From a checkpoint of a small sound classifier.
Training: adamw at rate 0.0019, 40000 steps, batches of 64, held-out accuracy 97%.
Rows from block 3 of a small sound classifier, named by matrix and row number. Rows with one number belong to one channel. Each number is 128 + 32 x the weight over its row's rms, rounded and kept within 0 to 255. All counts start at 0. Numbers have three digits each.
Before each channel's rows are labels from the 100 clips, of 14976, where the channel reaches its highest value: "strongest on" is what is common among them; "loudest band" is the band of the loudest frequency at the time of the peak. Only what is clearly more common there than usual is listed. The data: short read English sentences (LibriTTS-R). In brackets: how many of the 100, against the usual share in percent.
# convs1: first pointwise conv (model.blocks.3.convs.1.weight, 192x192x1), inputs 0-191
# convs3: second pointwise conv (model.blocks.3.convs.3.weight, 192x192x1, transposed), outputs 0-191

strongest on: voice: male (88 vs 46.2)
loudest band: 500 to 1000 Hz (26 vs 6.2)
convs1.93:117122135108157104132157126127173091093121164117176179163129166125116162116113173133153130133140134156098121149145192131151125121076170134086170174095127153125097185125160165086071139136119117121152136105161140134208116199128095105115150163122110094191170123110160160186070186142115128119115150152139139140079147124117082138136088167138132073150049120163137171189080150153112132087076169202092139105154150165114100079086138133108128087123108183117109179118155105111124103160141141138068135117124170150107104144055120067125185113141166100110151141083132195133140131140162199047
convs3.93:130119117117150139124113160143096114075103088134140094160070121158166139131126098132095068156203151075125138118146052131156137146129085132109100128157124112137135086140113098115130137144144114126121103167127121087155139101130103049085121100125105124126118147151111148177035114154165108142141088056120082076082109195108090145105172142123133106115070071182106155085101168173126127181083072121082139137154083066122109125071115134128162110108130092112123169154140111121149147102098197085098141205146130174078166135076168145166117140127161095149145155069089153158146164132068071086

strongest on: voice: male (95 vs 46.2)
loudest band: 500 to 1000 Hz (33 vs 6.2)
convs1.66:165152122130143131169113169113091132133130139143080131165138187144137194073143107156115166134097113186093090118091147139203135120077184112131160120127142108181130137075117132088123121136101091132130170156129130142175155116119096109141168193127175104124109153139137133085057136131186122098137126147135098111093086170088132110122085140125101064115149103194093097187076102225127141117143170116066116095107111143066058114106165143121098132088094072120117155168140103133148144170108079147159125098143119105126085144142128069161144085123199125145096138055145122155135194101107202122
convs3.66:114138140122162119108119093165130144158096085126148135128079114171117118102115091116102121184187123083103097139149104150155098174127059116103083140130081116151105086188141109104161129196067159128113140148131130147139131214138111065131066131144098157141135114102090133168058141176155156085154127094165128092131107167133148138094153145146085107120110120135130123076146188111181176153120080167126139117111119104193139137100082125148179092099155146174126161114142062143098121118118069157131164213170164154096135068102100138168092155151147108134119101090145116183104145137016135173

strongest on: voice: female (100 vs 53.8)
loudest band: 250 to 500 Hz (32 vs 10.3)
convs1.117:118081134148116124136055148127152177127147069178156105236097158177119186115094164144087133170086122149123058167170130119127065125124138130122088114142149210088105092147155090106100146095128149121126107066143116147137143127128168164127056106118103149148118173141115127139081079135056097194048120172133067139128106146152126120141123144154149120099104100131144084127096149120178097139160096104110071106103139118165115153139166166120138053125088102149112130175151176130080167063121129167120136133135111066122108089151112103103119086149145143187110114118091152185130122161087147102
convs3.117:072179134102117210121160134202081135178150099122148150132115135121143107097156122051205096147079133080124185075136094165128091113108095176159116102089032091113144115115120136118089128188085190155121140105149161154171113065128117154128195108128182125134165139188093120143115127101112134147103137099126129114152137137176108156132167142153112152119095126190121164178133167171141122114109214145103143088098116159176131153096106141106134139131172115102169116129157149163187139096091091180153136151148135189113117060125144084161061099119118126139124132108148127157157166101141156096

strongest on: voice: female (100 vs 53.8)
loudest band: 250 to 500 Hz (31 vs 10.3)
convs1.84:111120174060120086144112149084100143096107094116123136160159151089147193111088165178123101079103170108119144160122120150021109137203111093123111113148090124188108134095143130095143148125127054134185181077100150125121111162075147105155145079092117119138081166107107074137129160086112157134143139105139102107152084057128109125152121151130140102193137090145106133127121151169147093103108135222119136106000097136128094165138142167127166053184068106109106125171135107106162141156140132143131120106147143133116135147170112091117151125158124126141077145135107157097104146113134133087
convs3.84:089115187141088121148080157107090117023156130127186157065123193110136108089159117098090186098128121094122110146121104083136129134134082167157152143135182189142113140156129124123134098144107110095132118177073138129124107144130116164155147161099118101088117148041095120136135188150146185171092069159109136128142118121088111148115126105129111149206129153110104173175124107149122116169139147136159140115178115094058100129114140088133163248090087129189107126146135155085118172141127180065141101129142126074158105141174154094131096106151082102099173173140147104149115143158160141116

strongest on: voice: female (100 vs 53.8)
loudest band: 250 to 500 Hz (27 vs 10.3)
convs1.134:132121131135120107096086147114125106108153128128115080123150108080123146110120173078155140187150112084157069167138099150149137170162092144117153168148137152149126107171115104172109134203071099115195145105112122186154150143138130156168147023133134144124117162072138086153083137137122139170103119136165111112131105149131149154109116120107125139139113114080130125000102123137085141120115171092081118113087147121144134109122218126152128157135140152138167089109117082140153114125138142119116112112071138150124113111125068014134125103215174161107195112214103158131124136113115190154
convs3.134:122145131190102142102119103121158139190114156165119164118110085151131107147164107121119115170106157115162161059143142130132146133156123149151094112168096186141153116139103131103134161135110066136083095139171153142161174088121116100107111110123123107162134153139121130131114158134110142089140180061144144142180157099150094135114141141155088116120253128165145143096150070145169142061166042085071180080088086107208148114119117166177130077105169152135070138105097180128180083148139089143131142099131148150159109096135123080174141155114172137123087123114093154118137110119055076200

strongest on: voice: female (100 vs 53.8)
loudest band: 250 to 500 Hz (38 vs 10.3)
convs1.46:121122166114170130109059161122130175116172055141130125143122153162141186091136151083130164201103131132140073135184121101156156097084093090143154171074141177117070118148120084137146135170145188144087013103139118112086169104121138190154117129149080185155169170099139108114100109139108120162093090170143123165121173081115132099133113097119112179163158128122136088085141160131124072109123074143112122171120198132155184125138149124083131139100112101151221101099104152166149069116156108112165134115139143168117131132115074145107117140113117155156168161174102105128098087164178110151
convs3.46:134122089109104159188168111106147126131107099137107081106139162105088135096071103119154118062091118100096148162111148078090104113123129137144136144113104127113157143073114106111134121111130173137125138072129131112130111141123135195122194107186101186118194159159104090141175071121183126181151122110084084157089157145108131084155124128064141110086123131050147125115121113108190123091128150168123152148126148178124105107131119170076120077181117124130182090153060081191085132081106096143110122167103089126122134130152143135111136128112063199143152141094189192161154091141211122063

strongest on: voice: female (100 vs 53.8)
loudest band: 250 to 500 Hz (27 vs 10.3)
convs1.5:094130150163134144089131079123114090084153174094090145139152113135108092119126076112071154143082080138138134194134082126133116135068081095122103085142212130065158133121109140095129163078133168156129153122117096069123091141128133121146205152158134170148114069170126144103169085058131143099164107179148181117109080158106112167119095073127169156074175104188094105162126113155103112140139099136202078148126093136125178145110106111052141162137203130163131105162107154121135134105116122121160159143144146082149093163092135135100120095100155132133124193068134165112147163132105158200
convs3.5:130133129120172131122154074162147116124124137208116104096139109184068116115158091184066140094106134107119133150170166218143149073109127164195137090094126188116149151144128137155143143128124114122122088122142146115167129140170185205127138133156151137153129126105115143169213157116133115121200185114136133114157140131173153137107109134166113107142148138137091115072083130154151128148173107169177185045115106150099182142118106148200177133127103135144141138128086147120119150123119145169129190167136167065197137233136126120125125162133154119154155118129120120134096191082174140174

strongest on: voice: female (100 vs 53.8)
loudest band: 250 to 500 Hz (31 vs 10.3)
convs1.176:176151108090111149140058124099118121165132100144158155071145126183090137101130173185150107151109143191157084124128078154139158106200090097147147163101122171149115106125138086169107090087156108145087107141135124193116082111080140146144140193131188134081072156190165087177146159152166155172119097123138153124124112134167136059118132139136110158173130133126100095097111157135107119114149071183118091127153100083141072102147141116150161081158137137185204107130123096138166149143112080141139120172125151182167083085150086105170082152205119123120073112115101167111097179124124094087
convs3.176:151170141119123111104093101090160173115220150129119149186136201111152163178179125117116160137136137169165111108128156120166160151130138064112198161162177082181111156163120193140149171114101138101174168158154132156137148123112130111154106091134164130104092104126168141131132117125089148124106154162174153175141116124189156149147110150129111161147117105176128137165060125130084112151186157188201110137158137138068093155176106150086104181106115134154129118096160181105130165177139183088130117094126133097161107155181119132097127114178184077139143126185082096135162195166089164140

strongest on: voice: female (100 vs 53.8)
loudest band: 500 to 1000 Hz (25 vs 6.2)
convs1.129:145146151089111120109085148121115095130181108117119135141130128117163149098148172155158163098132131171095101116150132130178152129091095157187144143049118176141094117180111070133164104155111147182104056183119137156085145127084102128155137159148140210108156151171125078137091128083124136138133102168144131156142157052101112101123136096130144112193203117115153127114114145108142088128147106189082169131126148105146121142114090094192150090125108103093226122104121090163195079108124104063129130132137133177147092110113092130115132144193116161146178161142064109081054124160174086153
convs3.129:158181168156161095099107143128141166118175132100148156199160134113149139151189148133131161203137122182150130111169145125173153110112141039094164133158166097165089131191151178131122142118128124114187157148140137158156160110134133117153098142088161094103067115135172150126119174127065173084127111152172123148160123139145136159123121130151138181220116136185129153162095116136102121150151129127196094155132131127097132154150151128150130159085141128127081130070229133082144159201144157119189139085146177105140137143142097137128138133170143077140121138151090068113134190167061173156

strongest on: voice: male (100 vs 46.2)
loudest band: 250 to 500 Hz (44 vs 10.3)
convs1.33:062088114144122097134118117086185109167104149099138119171126168155096189125078128197138168146122128106119126122144168135126080150112155161109119166176110099166117144117157178123103130121126153073137117147158142137055095113094114127105093128092135089136170145163122129070091110229133101164123142134149113170111137101106133099108154164134131110077140157174173152144146134198145144085106143088093119152146100160050179149104145161123082135091094100062114123150149115102109179129122111164120188064138176048094061158135168109096187163109064127116135154178150150191122167122149128098
convs3.33:155133140156115105088084106094159126136114123109116143115143118149117192124101137154167183109115109114160103093112177105137148073165148125136233100149148125111125205138110116119115130087131082087201176113140079159152153102148142176194097103096151069111076092121120127126138145091075179075133124142127155107157133102115087144114112115112098174142165171206127093139099136183095142110159151126156096103081192079098140134139139101150101164085095093181088078122084156059160162149140114112133092046097134082162064151112096128129143132139163098086087095132132087094129161148132181127