{
  "arch": "quartznet",
  "model": "sound classifier",
  "dataset": "short read English sentences (LibriTTS-R)",
  "train_examples": 26041,
  "gain_aug_db": 6,
  "time_shift_ms": 50,
  "n_mels": 80,
  "hop_length": 160,
  "input": "mfcc",
  "spec_augment": false,
  "win_length": 400,
  "targets": ["voice"],
  "num_classes": 2,
  "norm": "batchnorm",
  "hidden_act": "gelu",
  "channel_attention": "se",
  "depths": [2, 2, 2, 2],
  "kernel_size": 13,
  "stem": "single",
  "widths": [128, 192, 288, 432],
  "mixing": "mixup",
  "label_smoothing": 0.2,
  "loss": "binary_cross_entropy",
  "init": "torch_default",
  "residual_init": "none",
  "optimizer": "adamw",
  "learning_rate": 0.0019,
  "beta1": 0.85,
  "beta2": 0.999,
  "eps": 1e-08,
  "max_steps": 40000,
  "batch_size": 64,
  "epochs": 98.3,
  "lr_schedule": "cosine",
  "final_lr_fraction": 0.01,
  "warmup_steps": 1200,
  "weight_decay": 0.04
}
Rows from block 5 of a small sound classifier, named by matrix and row number. Rows with one number belong to one channel. Each number is 128 + 24 x the weight over its row's rms, rounded and kept within 0 to 255. All counts start at 0. Numbers have three digits each.
Before each channel's rows are labels from the 100 clips, of 14976, where the channel reaches its highest value: "top examples" is what is common among them. Only what is clearly more common there than usual is listed. The data: short read English sentences (LibriTTS-R). In brackets: how many of the 100.
# convs1: first pointwise conv (model.blocks.5.convs.1.weight, 288x288x1), inputs 216-287
# convs3: second pointwise conv (model.blocks.5.convs.3.weight, 288x288x1, transposed), outputs 216-287

top examples: voice: female (87)
convs1.52:146123105127131134111122111132095114122137105121106123146099131180102191123088145135079103135091162136117127137142134147142154166126125112190118140102160160117131095139133169141143136139137141100065136133083140087115
convs3.52:141145113135116078089133098101128131094144133113134084094136136119096143090088157150127160132137145122143090130153107088140098104107156141133137122121204127115147146133110125139123114081082108145113131053114105131097

top examples: voice: male (98)
convs1.133:123120129122123120121097186126104160121118104122130151110140111119144127144083102165112117122120104070121133121186132145142142063124129140123175103090121098120142106132142120141107118152123149128145147150118135106155
convs3.133:071143137101110113113128121151120144153110104122148080119134145159124090143161120117121124104119161059121143101129136160118131120136140123095099067144116149157138091134149130049119140136119146128089113116129145141131

top examples: voice: female (97)
convs1.208:129064126140127119131131144096080130136113141127160115132166119096173071128117085127152121153127145125191136115150110131139177099111133138111118110119164088115122147143121094130151124131118119112177144137134115131141
convs3.208:141126111143102130123118121124154039131112143108078112133113126086116095128112150114113118121115128135067150092107121133121137095128132057127105113127116164138110131100135112141131106117104115136145115128125087153117

top examples: voice: female (91)
convs1.148:151109162158113153112128144127082074135150170141112129070153161128095087122124122174155137147146132106150126119102150107131130153132142175116079110146133138142122144106111149137134150144122138147158117128149128132111
convs3.148:188143133157164136125151148143151143121132160150111120121100144131143110138131076157108192173177133129128132117163122156157126111152113113147093136156094087142117061140119171194128123132146163142146152132125113147127

top examples: voice: female (100)
convs1.71:132109094146137150124121126121122091082124168129149116117163116096109125108127083133072064130130115096135096128106109111128138139137127177108108103143122094129119079117154144125153138089138172103157126116127155126131
convs3.71:130172111145126128114156131130147126097077105123128148101114146160138092126114102148126117185166124133104105127117098158111147151150131106121084120135112142147120114123153124128130136123127113096106149156151131176104

top examples: voice: female (100)
convs1.194:146139130151131131117119124136082111143169145122058124143147115128107123147145166123079096110107109146096091103140146111129141133140138142144115139128145160073124117117109124155168143155134170124155128125131130126128
convs3.194:150163169091135135132110141104120121116091106131091138069150121125164162105116169142126134126097088154117122099116107123141112123138119130146149103155153076141134120101150132121120129133101086104124172113136107125127

top examples: voice: female (96)
convs1.233:149141149116106144130176081126127101093159138150143122115169148123114135112141143119121101157142129102136088099101110150165105167128156130142108103153133118125117099114103113101134160144110141136153156144112147150078
convs3.233:130134089109123093112134131117113129125141166089132116135130129186143162107106140063116121132115163101162107139114088089148132082129156148112162128135124160130146091136128112125132106095126144140145089127126133120124

top examples: voice: female (100)
convs1.187:129111120120141094132112146142134140095160097136126146119126144144124113093099134152080133115121154097125119120116105156103170148134093124143135116147116117143101079118093141176119098147125123123120142126129162127119
convs3.187:118133171170133125167144100143097125158118135106119115132150146114103140155139110137141124137113134135146141151124173109153137122126118124144185108126015161149115084124140117078139130140162156133152085135156125143151

top examples: voice: male (100)
convs1.239:142145134136138136125114115149131135154146073130121135097114129148146135150081130111105123128085160149115150119137159141134160143130125106148150137135135133173102105103146151091150143171139094116149131128114113115122
convs3.239:136174140150107117136134160119099145162107142146116132148129124143158118114121129116187171149156153098158142147182110136115131114134126106117141146121109148130115083133162123213129139131111115148179133158099125126103

top examples: voice: female (97)
convs1.157:120103094075123132138119114128134136116112093112112099153130101099062139077133137099088046134116052131108126131115079097108144116126124143117121136151126147092114118132147139123110130112148133138147134120108124116117
convs3.157:140106100143127106145090160135071138111137142196101142111114095102107117129131130137121126141158122172107120117109150134120125132145138150136128138128116150133122176131113141121111137092142122179134172107111102105140

top examples: voice: female (100)
convs1.92:137120113189101145112126132107126132102137188134126102088124144118118094134158152114140086131157104121147110164140126072107135179119126150093138148128119146080125120099110131102145141117138106139186138144135096112105
convs3.92:088093146126157165125130083147113137198172146124142137163152128144125161131131137093145147098094123125138162146157134178140087114132104154121148132145178137119138120121115149132127092153148136179085094113145127132120

top examples: voice: male (100)
convs1.272:118143122148124146123130139122125105161152179115115133090123141150110118115143127162122127143121137109099085156128132114101161164145100140164138125137128132095119081092130119158145123179126161139096088134149117131147
convs3.272:171157072158182129116137109118175148114124146141114146159122141119072133083137102140121148132110110094144094118145107147174130123117137132183119088125161101125130162124144165122088089100169124074090128113114130134100

top examples: voice: female (99)
convs1.119:137157134164113141126127119067146105132159142107146114070140120121090076144125095129202120153112130123153113094117152123144162127138115148158107127144113115145116158088141123103165142159140137162096115129200111140146
convs3.119:159164119130137109090113134101127120107112105134120137107137113119124141115117120096126130138164204170144128119104117128102129097124120105116133143121135154100127109165124152156138140147126127140133132163129096132122

top examples: voice: female (100)
convs1.138:140123109137115126142121119137101111111140138126148110092129111150100095126186117087115096102136038092139131135126150107091169112130124143138106144116122117110123101093125170133135131117130150113104127123144122128148
convs3.138:101152114129148100112147134152204114142149084127114141133103127124135148128104116100138145143135144142119187112138122118152112108124137122157107149124095153133133105131122199121087132167157119155100148153081111140136

top examples: voice: female (96)
convs1.141:107123128146104134131130128100095120124121146122128115147175151091159068165081152137116141154088136102169141126103144116148128159139140134119102118154164101148126109154088112147145134098099155124135155142129109153136
convs3.141:092145113138159130111123115100128143152142120147183098154132111156146163116122138129114098111127140093179120137112126114108126157112130191115146144120126124111121116114121153124132130135153131122147106103118151140143

top examples: voice: female (100)
convs1.189:170101110135129121124133115121115109097140142115140116102176126109066068121112117123142080154163118099116100096120100136154120124131145192132095079170138111104137129101124089127132149106151149135146151146124127157094
convs3.189:128097143104121108120127120161159130115160131107161152135136117134145161134100170140132143134107131098154079157140139063129141169140137145155164152119106160108110139128103120112129097085130131150139124135124140087120

top examples: voice: female (97)
convs1.248:124160132128125130112127146134019127175087099133114130162137145125130170123120127152132151128129095150147150127125153125137135129137131087142126110131181185127143169167130118103120126167129126141116125130131147118130
convs3.248:126144130158094071101115115073131112117107102136117091123118112055109128091085150131112136123132118131131144098124104110101139113092145110116130147106142145108100143121149105145130157083109075144115124090096106165095

top examples: voice: female (100)
convs1.244:117145089123123126101128136116145157088143193127168134132142146120148102137078147152057088119156150134126121136120122161130147108107119141117123136140120135130110033114141121144139122117124138097140123152112143131114
convs3.244:152137166131100143128149149151142170113132122146088079061110136139139141160153124101090145115150099117113121127136132121150133111111103117122115080147097090136143103121111108140118137157139124147125114153123137128141

top examples: voice: female (99)
convs1.222:142141128164145138144135108093137143141166134175153099071122118148131135149151132091163128133164117132107155134098138123131112149128136084150136123115089161128148149102106122100148112176125128172148147110126137116137
convs3.222:094119094113096103139105138119144123143127143137116145151159101109121142131155127108176107114148122141173147130098155116127129114131173111144132132081165136127149123104115101133126134113115127134160129120066152129129

top examples: voice: male (100)
convs1.60:103148168141116127118135117105102108161128125081150099131097096128144093180147162089142098115133102134142122124132138132140133102135134134126138133124096103088130143112125115125134146155136152126095129117118153107140
convs3.60:090114103139131093107157115133140164157187143133124105136173159133111144141130137120138127115109185128113156142145109149152124136105127144104175102119103207131152068136127113139119137112151151178135095172133158133124

top examples: voice: male (87)
convs1.162:135096134099132126131129126131121133044132111140115133116116150182126104087102156152147175130172098116109070112138137143116146147112148148160119124118098119164118139078141131159130123108127122159126125136114148126136
convs3.162:087113134121109104122119156130121146115119104143116141154098123093105113118141124144127108103137090130123131094125132146087166139133114127100089111107170124126104135130125107151118152112125106117141164153110152146129

top examples: voice: male (99)
convs1.10:137089124093126131150115150103143134113155097144098137122101155176112087105117143163123176121179128127135089114148157128130163124111141134148116136110128127175123095095122162122128139116133121129110143130158125098128
convs3.10:120112136113129146117164097132136138107159146099151158133128163125125103109116130148063145131133105121103113124161132112153117197111100154127122101167072140161154184103137120072170127132156140132062127138143132119131

top examples: voice: female (100)
convs1.88:138109109154135116106112143104125128095129184154144119121137113127127097120111121142097070122138147100142113138100106097117146073134111148099123091145118111104125066103129155106155139121120176093178140115130138116138
convs3.88:128094122097127155150118127167170123137188148112136111154135111090113160172149115132126113086118134113139138135147178142161127106127121160161160134136140117124144113135094136137125105134089176147126136098115142075154

top examples: voice: male (100)
convs1.210:148143174147126131116138119153131103126131107154155137136110131161184156127109119115104168135034125135150120109130120153132143107119127126139122119118142132161138113122140130086127125110104124104151116108114140182116
convs3.210:103143124124110115131128176150139132165118145144117125157119130127117115127151121127182147131180125106153137146170138177109138139155111126119113125130111142152118086123160118172115119106080134137167141161106147117137

top examples: voice: female (94)
convs1.87:125118131114122134100152103091110117117130109133146090154202124076152097142151154118110084130120123113160136104103103094134124148136143118114098122132139115094092094143136102109149136131085146126133116151141133143103
convs3.87:173119127153119148134121164135109088122099128163080163123131126079114103128136139166156155161130120158082126106132145111120107124156136080126125117135114151136124185101122099157097110123110114150171155107125071131111

top examples: voice: female (100)
convs1.4:131090156122136142088123145152080133140126150132102136117166155108127155146137134161098123137105200131150103114129153119121180131143128095137122130113127130119131047123142088118141108186127135125159124135146131115145
convs3.4:097115203125133104144136144125096198103133094171162122154144119117170154155121120122121137118138120122178144125127146128110169118105124137093133192129112124128124139148135147103169192150153111164126144139135163115139

top examples: voice: female (100)
convs1.176:118150145115108120134102153126128156100142140145128034088114108144117121132137146106110132080152134116113122138133146104075131095126107088121148179119123157118111120097124117104125121143146147158143135112123089127145
convs3.176:139119122142139151144132159136149098108133166132128137129087132114149102139143109204126135132133131118110148108150144159129119187182084126122093126169068103164095096118130150152086120149153147160164179139144114130138

top examples: voice: female (99)
convs1.256:107115133140135104126106153134114130083140137129112128067072147176083119135107141161095116102125111142134125143148158158134129134130141126154153132107100153158138063127135118146106115156109092131095124137119146141149
convs3.256:168141129116129139168112109149092112118071103133133150124161122127122142182141137116141120135150096166145111155124160110082142077121101089151136119117073129112113108123119146110141127115093140091132112121139144161130

top examples: voice: female (100)
convs1.15:134159134130131168106126111178073155152111121124069129103117127128130119141120110120089098127118153133091134131125142124137112106147120127148171132144115128120119073118132111161138121204132129116137131154146103137123
convs3.15:120118076117130140137121170148146090140126141098114137122108125126096119136150165137133116124152112148099117121129154117109121130183120136137123116144146125158119124124118158137083094093084151076139173132092114153165

top examples: voice: female (93)
convs1.86:119133142164118122124108081108125110161130122145125088106093116142091141157152106091142101103105152114117133148109127130141155149128131122131144158122115136095099141121095109110152116164112164121120149143170069111112
convs3.86:124139153109136151130143095114059176116133131133126099106160149120146160116112110120130117107135104166151100154122095100125125096106142168107139144093149146098146097081126161108090145068142127149126099135121172131114

top examples: voice: male (100)
convs1.19:143125145151124139125123127155145152137157067130123125109092139156173124168089132116113131131068170140132115136121171149131158137134128097148144132128126125160119104103125145089162140162141106137121128133126111122124
convs3.19:138092106108143138107119103134153108084157121127138098093122129119106133132138125138073083114096107163109097097073137128150124137115133150147106104131142095126143163122094123057118113124156139106079128080153127120147

top examples: voice: female (100)
convs1.90:133147149053122129137119128157045125164073126130106133172124118139116142114166125120106122135096072134147176134141121137116127142121131103149132114124152162108128153169121137110094122151130127151110147143107117132141
convs3.90:116142136113137167122173121137192140139136117100144144161129177164152112116129104137137142143106140112122116167148115114165123135138128131128116119140155109137146092120139130140144111151127146095146098136138151117126

top examples: voice: male (95)
convs1.280:108091144122104148139090143118132149131135096120112122134098115141113096086097125149115111181132122078100112145152119100117127087134117144143183139149105128128111103095133128142131113116139125146084141133171073104139
convs3.280:126121156106130119086177119142173135094158157149157066077104180140122136133132108125096114121138122081146084110122133120157170121132087135117107128167085131147138105152151150101121125124119127160155137101130145108118

top examples: voice: female (100)
convs1.2:142153155148115123120153099134131137138137138141136141113101089140147141104174100085091057155175055156144123116117117080128181130130145127126147099153138154115125083100099175106120128122139116091129112140126137119101
convs3.2:149133109134142146133127139150055161110108150112158151130120136137111132155150114165130115133112119108181062146149137176103144118164118142111151154156130103142093157059122112137181134106134147122142149117169145128138

top examples: voice: female (100)
convs1.252:123133179138114127149112125134147118175120126110101099106151121124086052121114154130104137130112141136118160128148132119119117101109133166134122179131107115117123118095129121119119149177110115103109147149143087133109
convs3.252:147136096132146141125147138135164102078156131093106167135139127115128109146139134122086168146107144116117092151167159092132116173087167156139147102123137132116090166159133122131077132103132140102071139142122126097128

top examples: voice: female (100)
convs1.31:112099103143116138102119134122120138064138175130141111128119129105081116160050122146148101122111118123136072142117133106131132150141127180104139133123076065156121149091105129097157121100142184155146119108147095145119
convs3.31:094141111127149142099119096129123132145106155085122143109106140143144118150134085143115118147157120134102159084108146169137132137131092104108085116132143112137141154111124146073130111181143163077070134160124121137110

top examples: voice: female (99)
convs1.25:136156078138131139123126130109123126087113194100128133133120135098116102124135146145102065110103122090130092126126113110135145118137133155081141118124104100109133097126120163149099140105132158111127125123070151120129
convs3.25:132170145109108131121157130104118131126093109118121141098116153178130088097130127134142154165125126146118133140133088128101113131133138094099076119142106104128113116135161113139161142147120093111130126139145121161108

top examples: voice: female (100)
convs1.14:102136154157107128103144140116108160152157157119159124061120144141153096148130155162161121124147117157120155135096169124119134157135108109132159111141124109152129121096142112134118097160122123153145082156121132128117
convs3.14:119128126095111137133118115121101123153116079114150158125175118125107151123130176082143101088106113144135136159119134107092127116086129115128152119082120187097145161119136100105125144138095104079103110133126141118128

top examples: voice: female (100)
convs1.276:145109151133119127120125108151112133100143149167139146063110117141123128104144126114087067138165068128135162128127141089139125128129146124123140140145106112098140087116106142124133119131126123127140120114121118119122
convs3.276:097111102095124093150132154138158112141174106130122102145157123113105176144153170093140127103128160137143153141121137098116124128123149148126173102113123189130162148152106138147087142119122142154141117133088132105160

top examples: voice: female (100)
convs1.284:123145128160107154104109128150151140128117160111082111094142163106054132128067117153154117140113110132097134141140167099103147147119149117106142181144135142164141144160136116107156129146146116140155139125140082160118
convs3.284:062089158109106144136155118130173099186161110106097132174127135120124121120134137133117145105096093091121192128140100124131113138113123149096124122128150136124117094113140119179132122131105089119175110134139136119133

top examples: voice: female (100)
convs1.224:110187153133113120099129114129116185154134117136060133096126148115096136123124145154144141106120198143081135135069130114109126112138100086131163174177127144114118126110178115140171105179151139150149125130144096156110
convs3.224:125127064117112137132128133154145037124122147123098151115110125121083109125152137123123117123114114120072098104133137143145108146160119117171114064147123154151130124105122081141099081079110146084134138132131107131136

top examples: voice: male (97)
convs1.73:138129159122114153127121153144118132080114169125102109159097187154083131103049145186132171126125081085142092151128166084123144124118156116096127143132111122156127124148154131134137131110139154115091128114143123157137
convs3.73:095094134128095083125101153122105128105144118131087136163134108112063148133139155127131113099126093154135117125126124110090154126136123151114139119125152134135115119139101097124118146100103113134126149157113147126131

top examples: voice: female (97)
convs1.264:109113151146120147091123161129122125146129168154108138065132168143107104122149148166145134107131111135117148135143192087111123176133109137128135144094133130145147108107125148119145128164139122120170124127131142141130
convs3.264:112111099104113123134115123118127124139148093109153173127162107128116160122133208099123107097127107132134139149119152066106148147084145138131155104085121162121156196115137114089130143127118122095130122146101151121139

top examples: voice: male (96)
convs1.191:136110152183102149133143121074115120109159143137117137078098125175132045154154128134193125143195133159143100131119112149129134137141115149161123143131088148099126193108132138104140143169135141159126112149110125148113
convs3.191:107109127119154141085114086109157120103110098201128172125151111116144097088114130127101129123117111137125083111114120123163116138113133129162142093104105107119139186107119105122202107111151118145145127142129135113103

top examples: voice: male (98)
convs1.46:135123127130105121129084151116139187129133111151165137120107080160167129129147098098139114109139103116135115131182112133137149071111125138156150126110123139131139133115105142096121119145128147137155085147122116143150
convs3.46:084138115088123123110133129154139122112133165118128085138129143179141129146150134110095089121111136098147110111096128154174115105131124136097131126154133173140128063116120106140144105129145148098164121133125110128150

top examples: voice: female (100)
convs1.216:132090120124120135133119130120084128070144131135101110110138115114107086089103105120116120114168092134116076106114116134131132116177137162095123144141108101127132143078129140116128122103093119161153130136139116130116
convs3.216:134100104114107122141163143154182102108110176129144113123130146137111140146143123136138115153155135117148084165139148072130152157158120123181159104139080166159133154128104123126126117104104150132148135129127157086149

top examples: voice: female (100)
convs1.266:144125111152136127080109121161097100098151172130121120131155118104145144132118126145085116174142147143132058131129119111131162123152119140133128123143131139131130052135141094145141112137116134096153136114146123090139
convs3.266:102113193139155119141130126146098173094128076182155153137114104114182154167146109123108117107150090124165152113125168159130168119108123134124106148131096118128097138112132153084180158134172132152136142139131139126137

top examples: voice: male (100)
convs1.42:122106144118135112124135132141121130031131110153130125132083178195128120090084141185137192123152111109115068125134129137121161134125115157160121111127105133162131106122138116165131133081121123148079124129139139124130
convs3.42:162134133132156153126146094127112144146149127115142121122159138151163151122117137110130170139138151123165146156136121111167098109113139130161155178147103113126161115144141136118140121157157138119108080088133114120112

top examples: voice: female (100)
convs1.246:131111139160118136104151129136133121126143146164129113030111131144109136124152124123147099127150091144136158126128160088126123134138121130132129103103135130127151119104117144122140124159131103121145127099132144139128
convs3.246:143140144169131150112146119124106145114103159152129120137087146134146086117105065171124144179127116109119100111147110191143120139161100127122096144177125075140101117120142127117145117128138127149093149112161113153116

top examples: voice: male (100)
convs1.255:138153162143146171105112155128103125124157144154073146120125184136098131108105155184147138150125135138133112115136154086125123178133143114146093136121115128153137133128141102120125136152134110121132146139147140158133
convs3.255:139157059149138130076128103088167117151141135075096151144129132142082109068115133123145144155147131093081114163137059126145122132102156106132120101123172139110146144123132115112147121132096118103112114134125134134078

top examples: voice: female (99)
convs1.282:144145090128142128114152115112121132107130199112158127142147125103108098128106107146077059138121130081142092136104106126131142107132124156097151128126112109108120084107153171135117114094130155105150135120089114115143
convs3.282:151065134112122118151098125159146133133167136139128111150143106094126161163149136115134106072124133126146129117126171118159150111134112137172179119124140113135140135131085127134115118115123159137144119129115128080155

top examples: voice: female (100)
convs1.75:139137130069127123125127126163073130122116105124116130173114126139106163132159115112080104127060052148132126121111111133123124115122129107158142102145155171094131118162108144125086131150130139149112139117085134117130
convs3.75:103134125115143157145179138132140130137131112096167160180134165165152127117130099131134142139123129095137149175144132117160133143117135130126127132132145124147138076129142132135119129167153129070147098161115161133140

top examples: voice: male (100)
convs1.18:124129158155091136164091156077125126139191132139098100077109132142132096080182128145165148148118090121140128133166115097123113144147126142162141128126100140148122146100156177131106145161130140164103140141180120119142
convs3.18:140146103129115132132096127133107105138123104118080113137147098146086113152124124105146159140106184132126139134152138130120095101155158127128156133133079155117131142220127121158128122142127136172129140154145090129124

top examples: voice: female (96)
convs1.122:096127118111133107121110115090105112112128129095162097170137100099109120153183175084107068111138052119146114116145113082108119108126124129104111145126121117046114139133111128121110140115132157133139120143097153098120
convs3.122:070118132086141128143154101143132133160159130048189112145140144164127161147131134114129092091092133103149153134150130121145139154100131131114155123139138139118136071136123141126127141148134129083113089166137160151131

top examples: voice: male (99)
convs1.265:107108177195131111143149103103165104126126133126112128111146118137142130149114097115143112142000151160131088117122099153131123144115116117136104143139131125135111143111079122108150142142111148100113120130109076134113
convs3.265:136127176114146153154137076108131138110121089150137123119121142123115104123130122135104123113093112148105097092107154093114129126126131116159126104148140103117128183085102155107132124164105091122104160083165115130129

top examples: voice: female (96)
convs1.17:149129152171140121130137098128123127085147149130121105108133089125132086124101120108119080124122160110123088130109081113128174125150141150116099151134140114094131137082145125127159161132115115149186140119116149132125
convs3.17:140124097111127099136140166164127102138125148125136164153128142138096136114129142110199138133142173112160086153124103129100110108168126142130141149140122177171116104106103132184099108070096155134164140154143153113162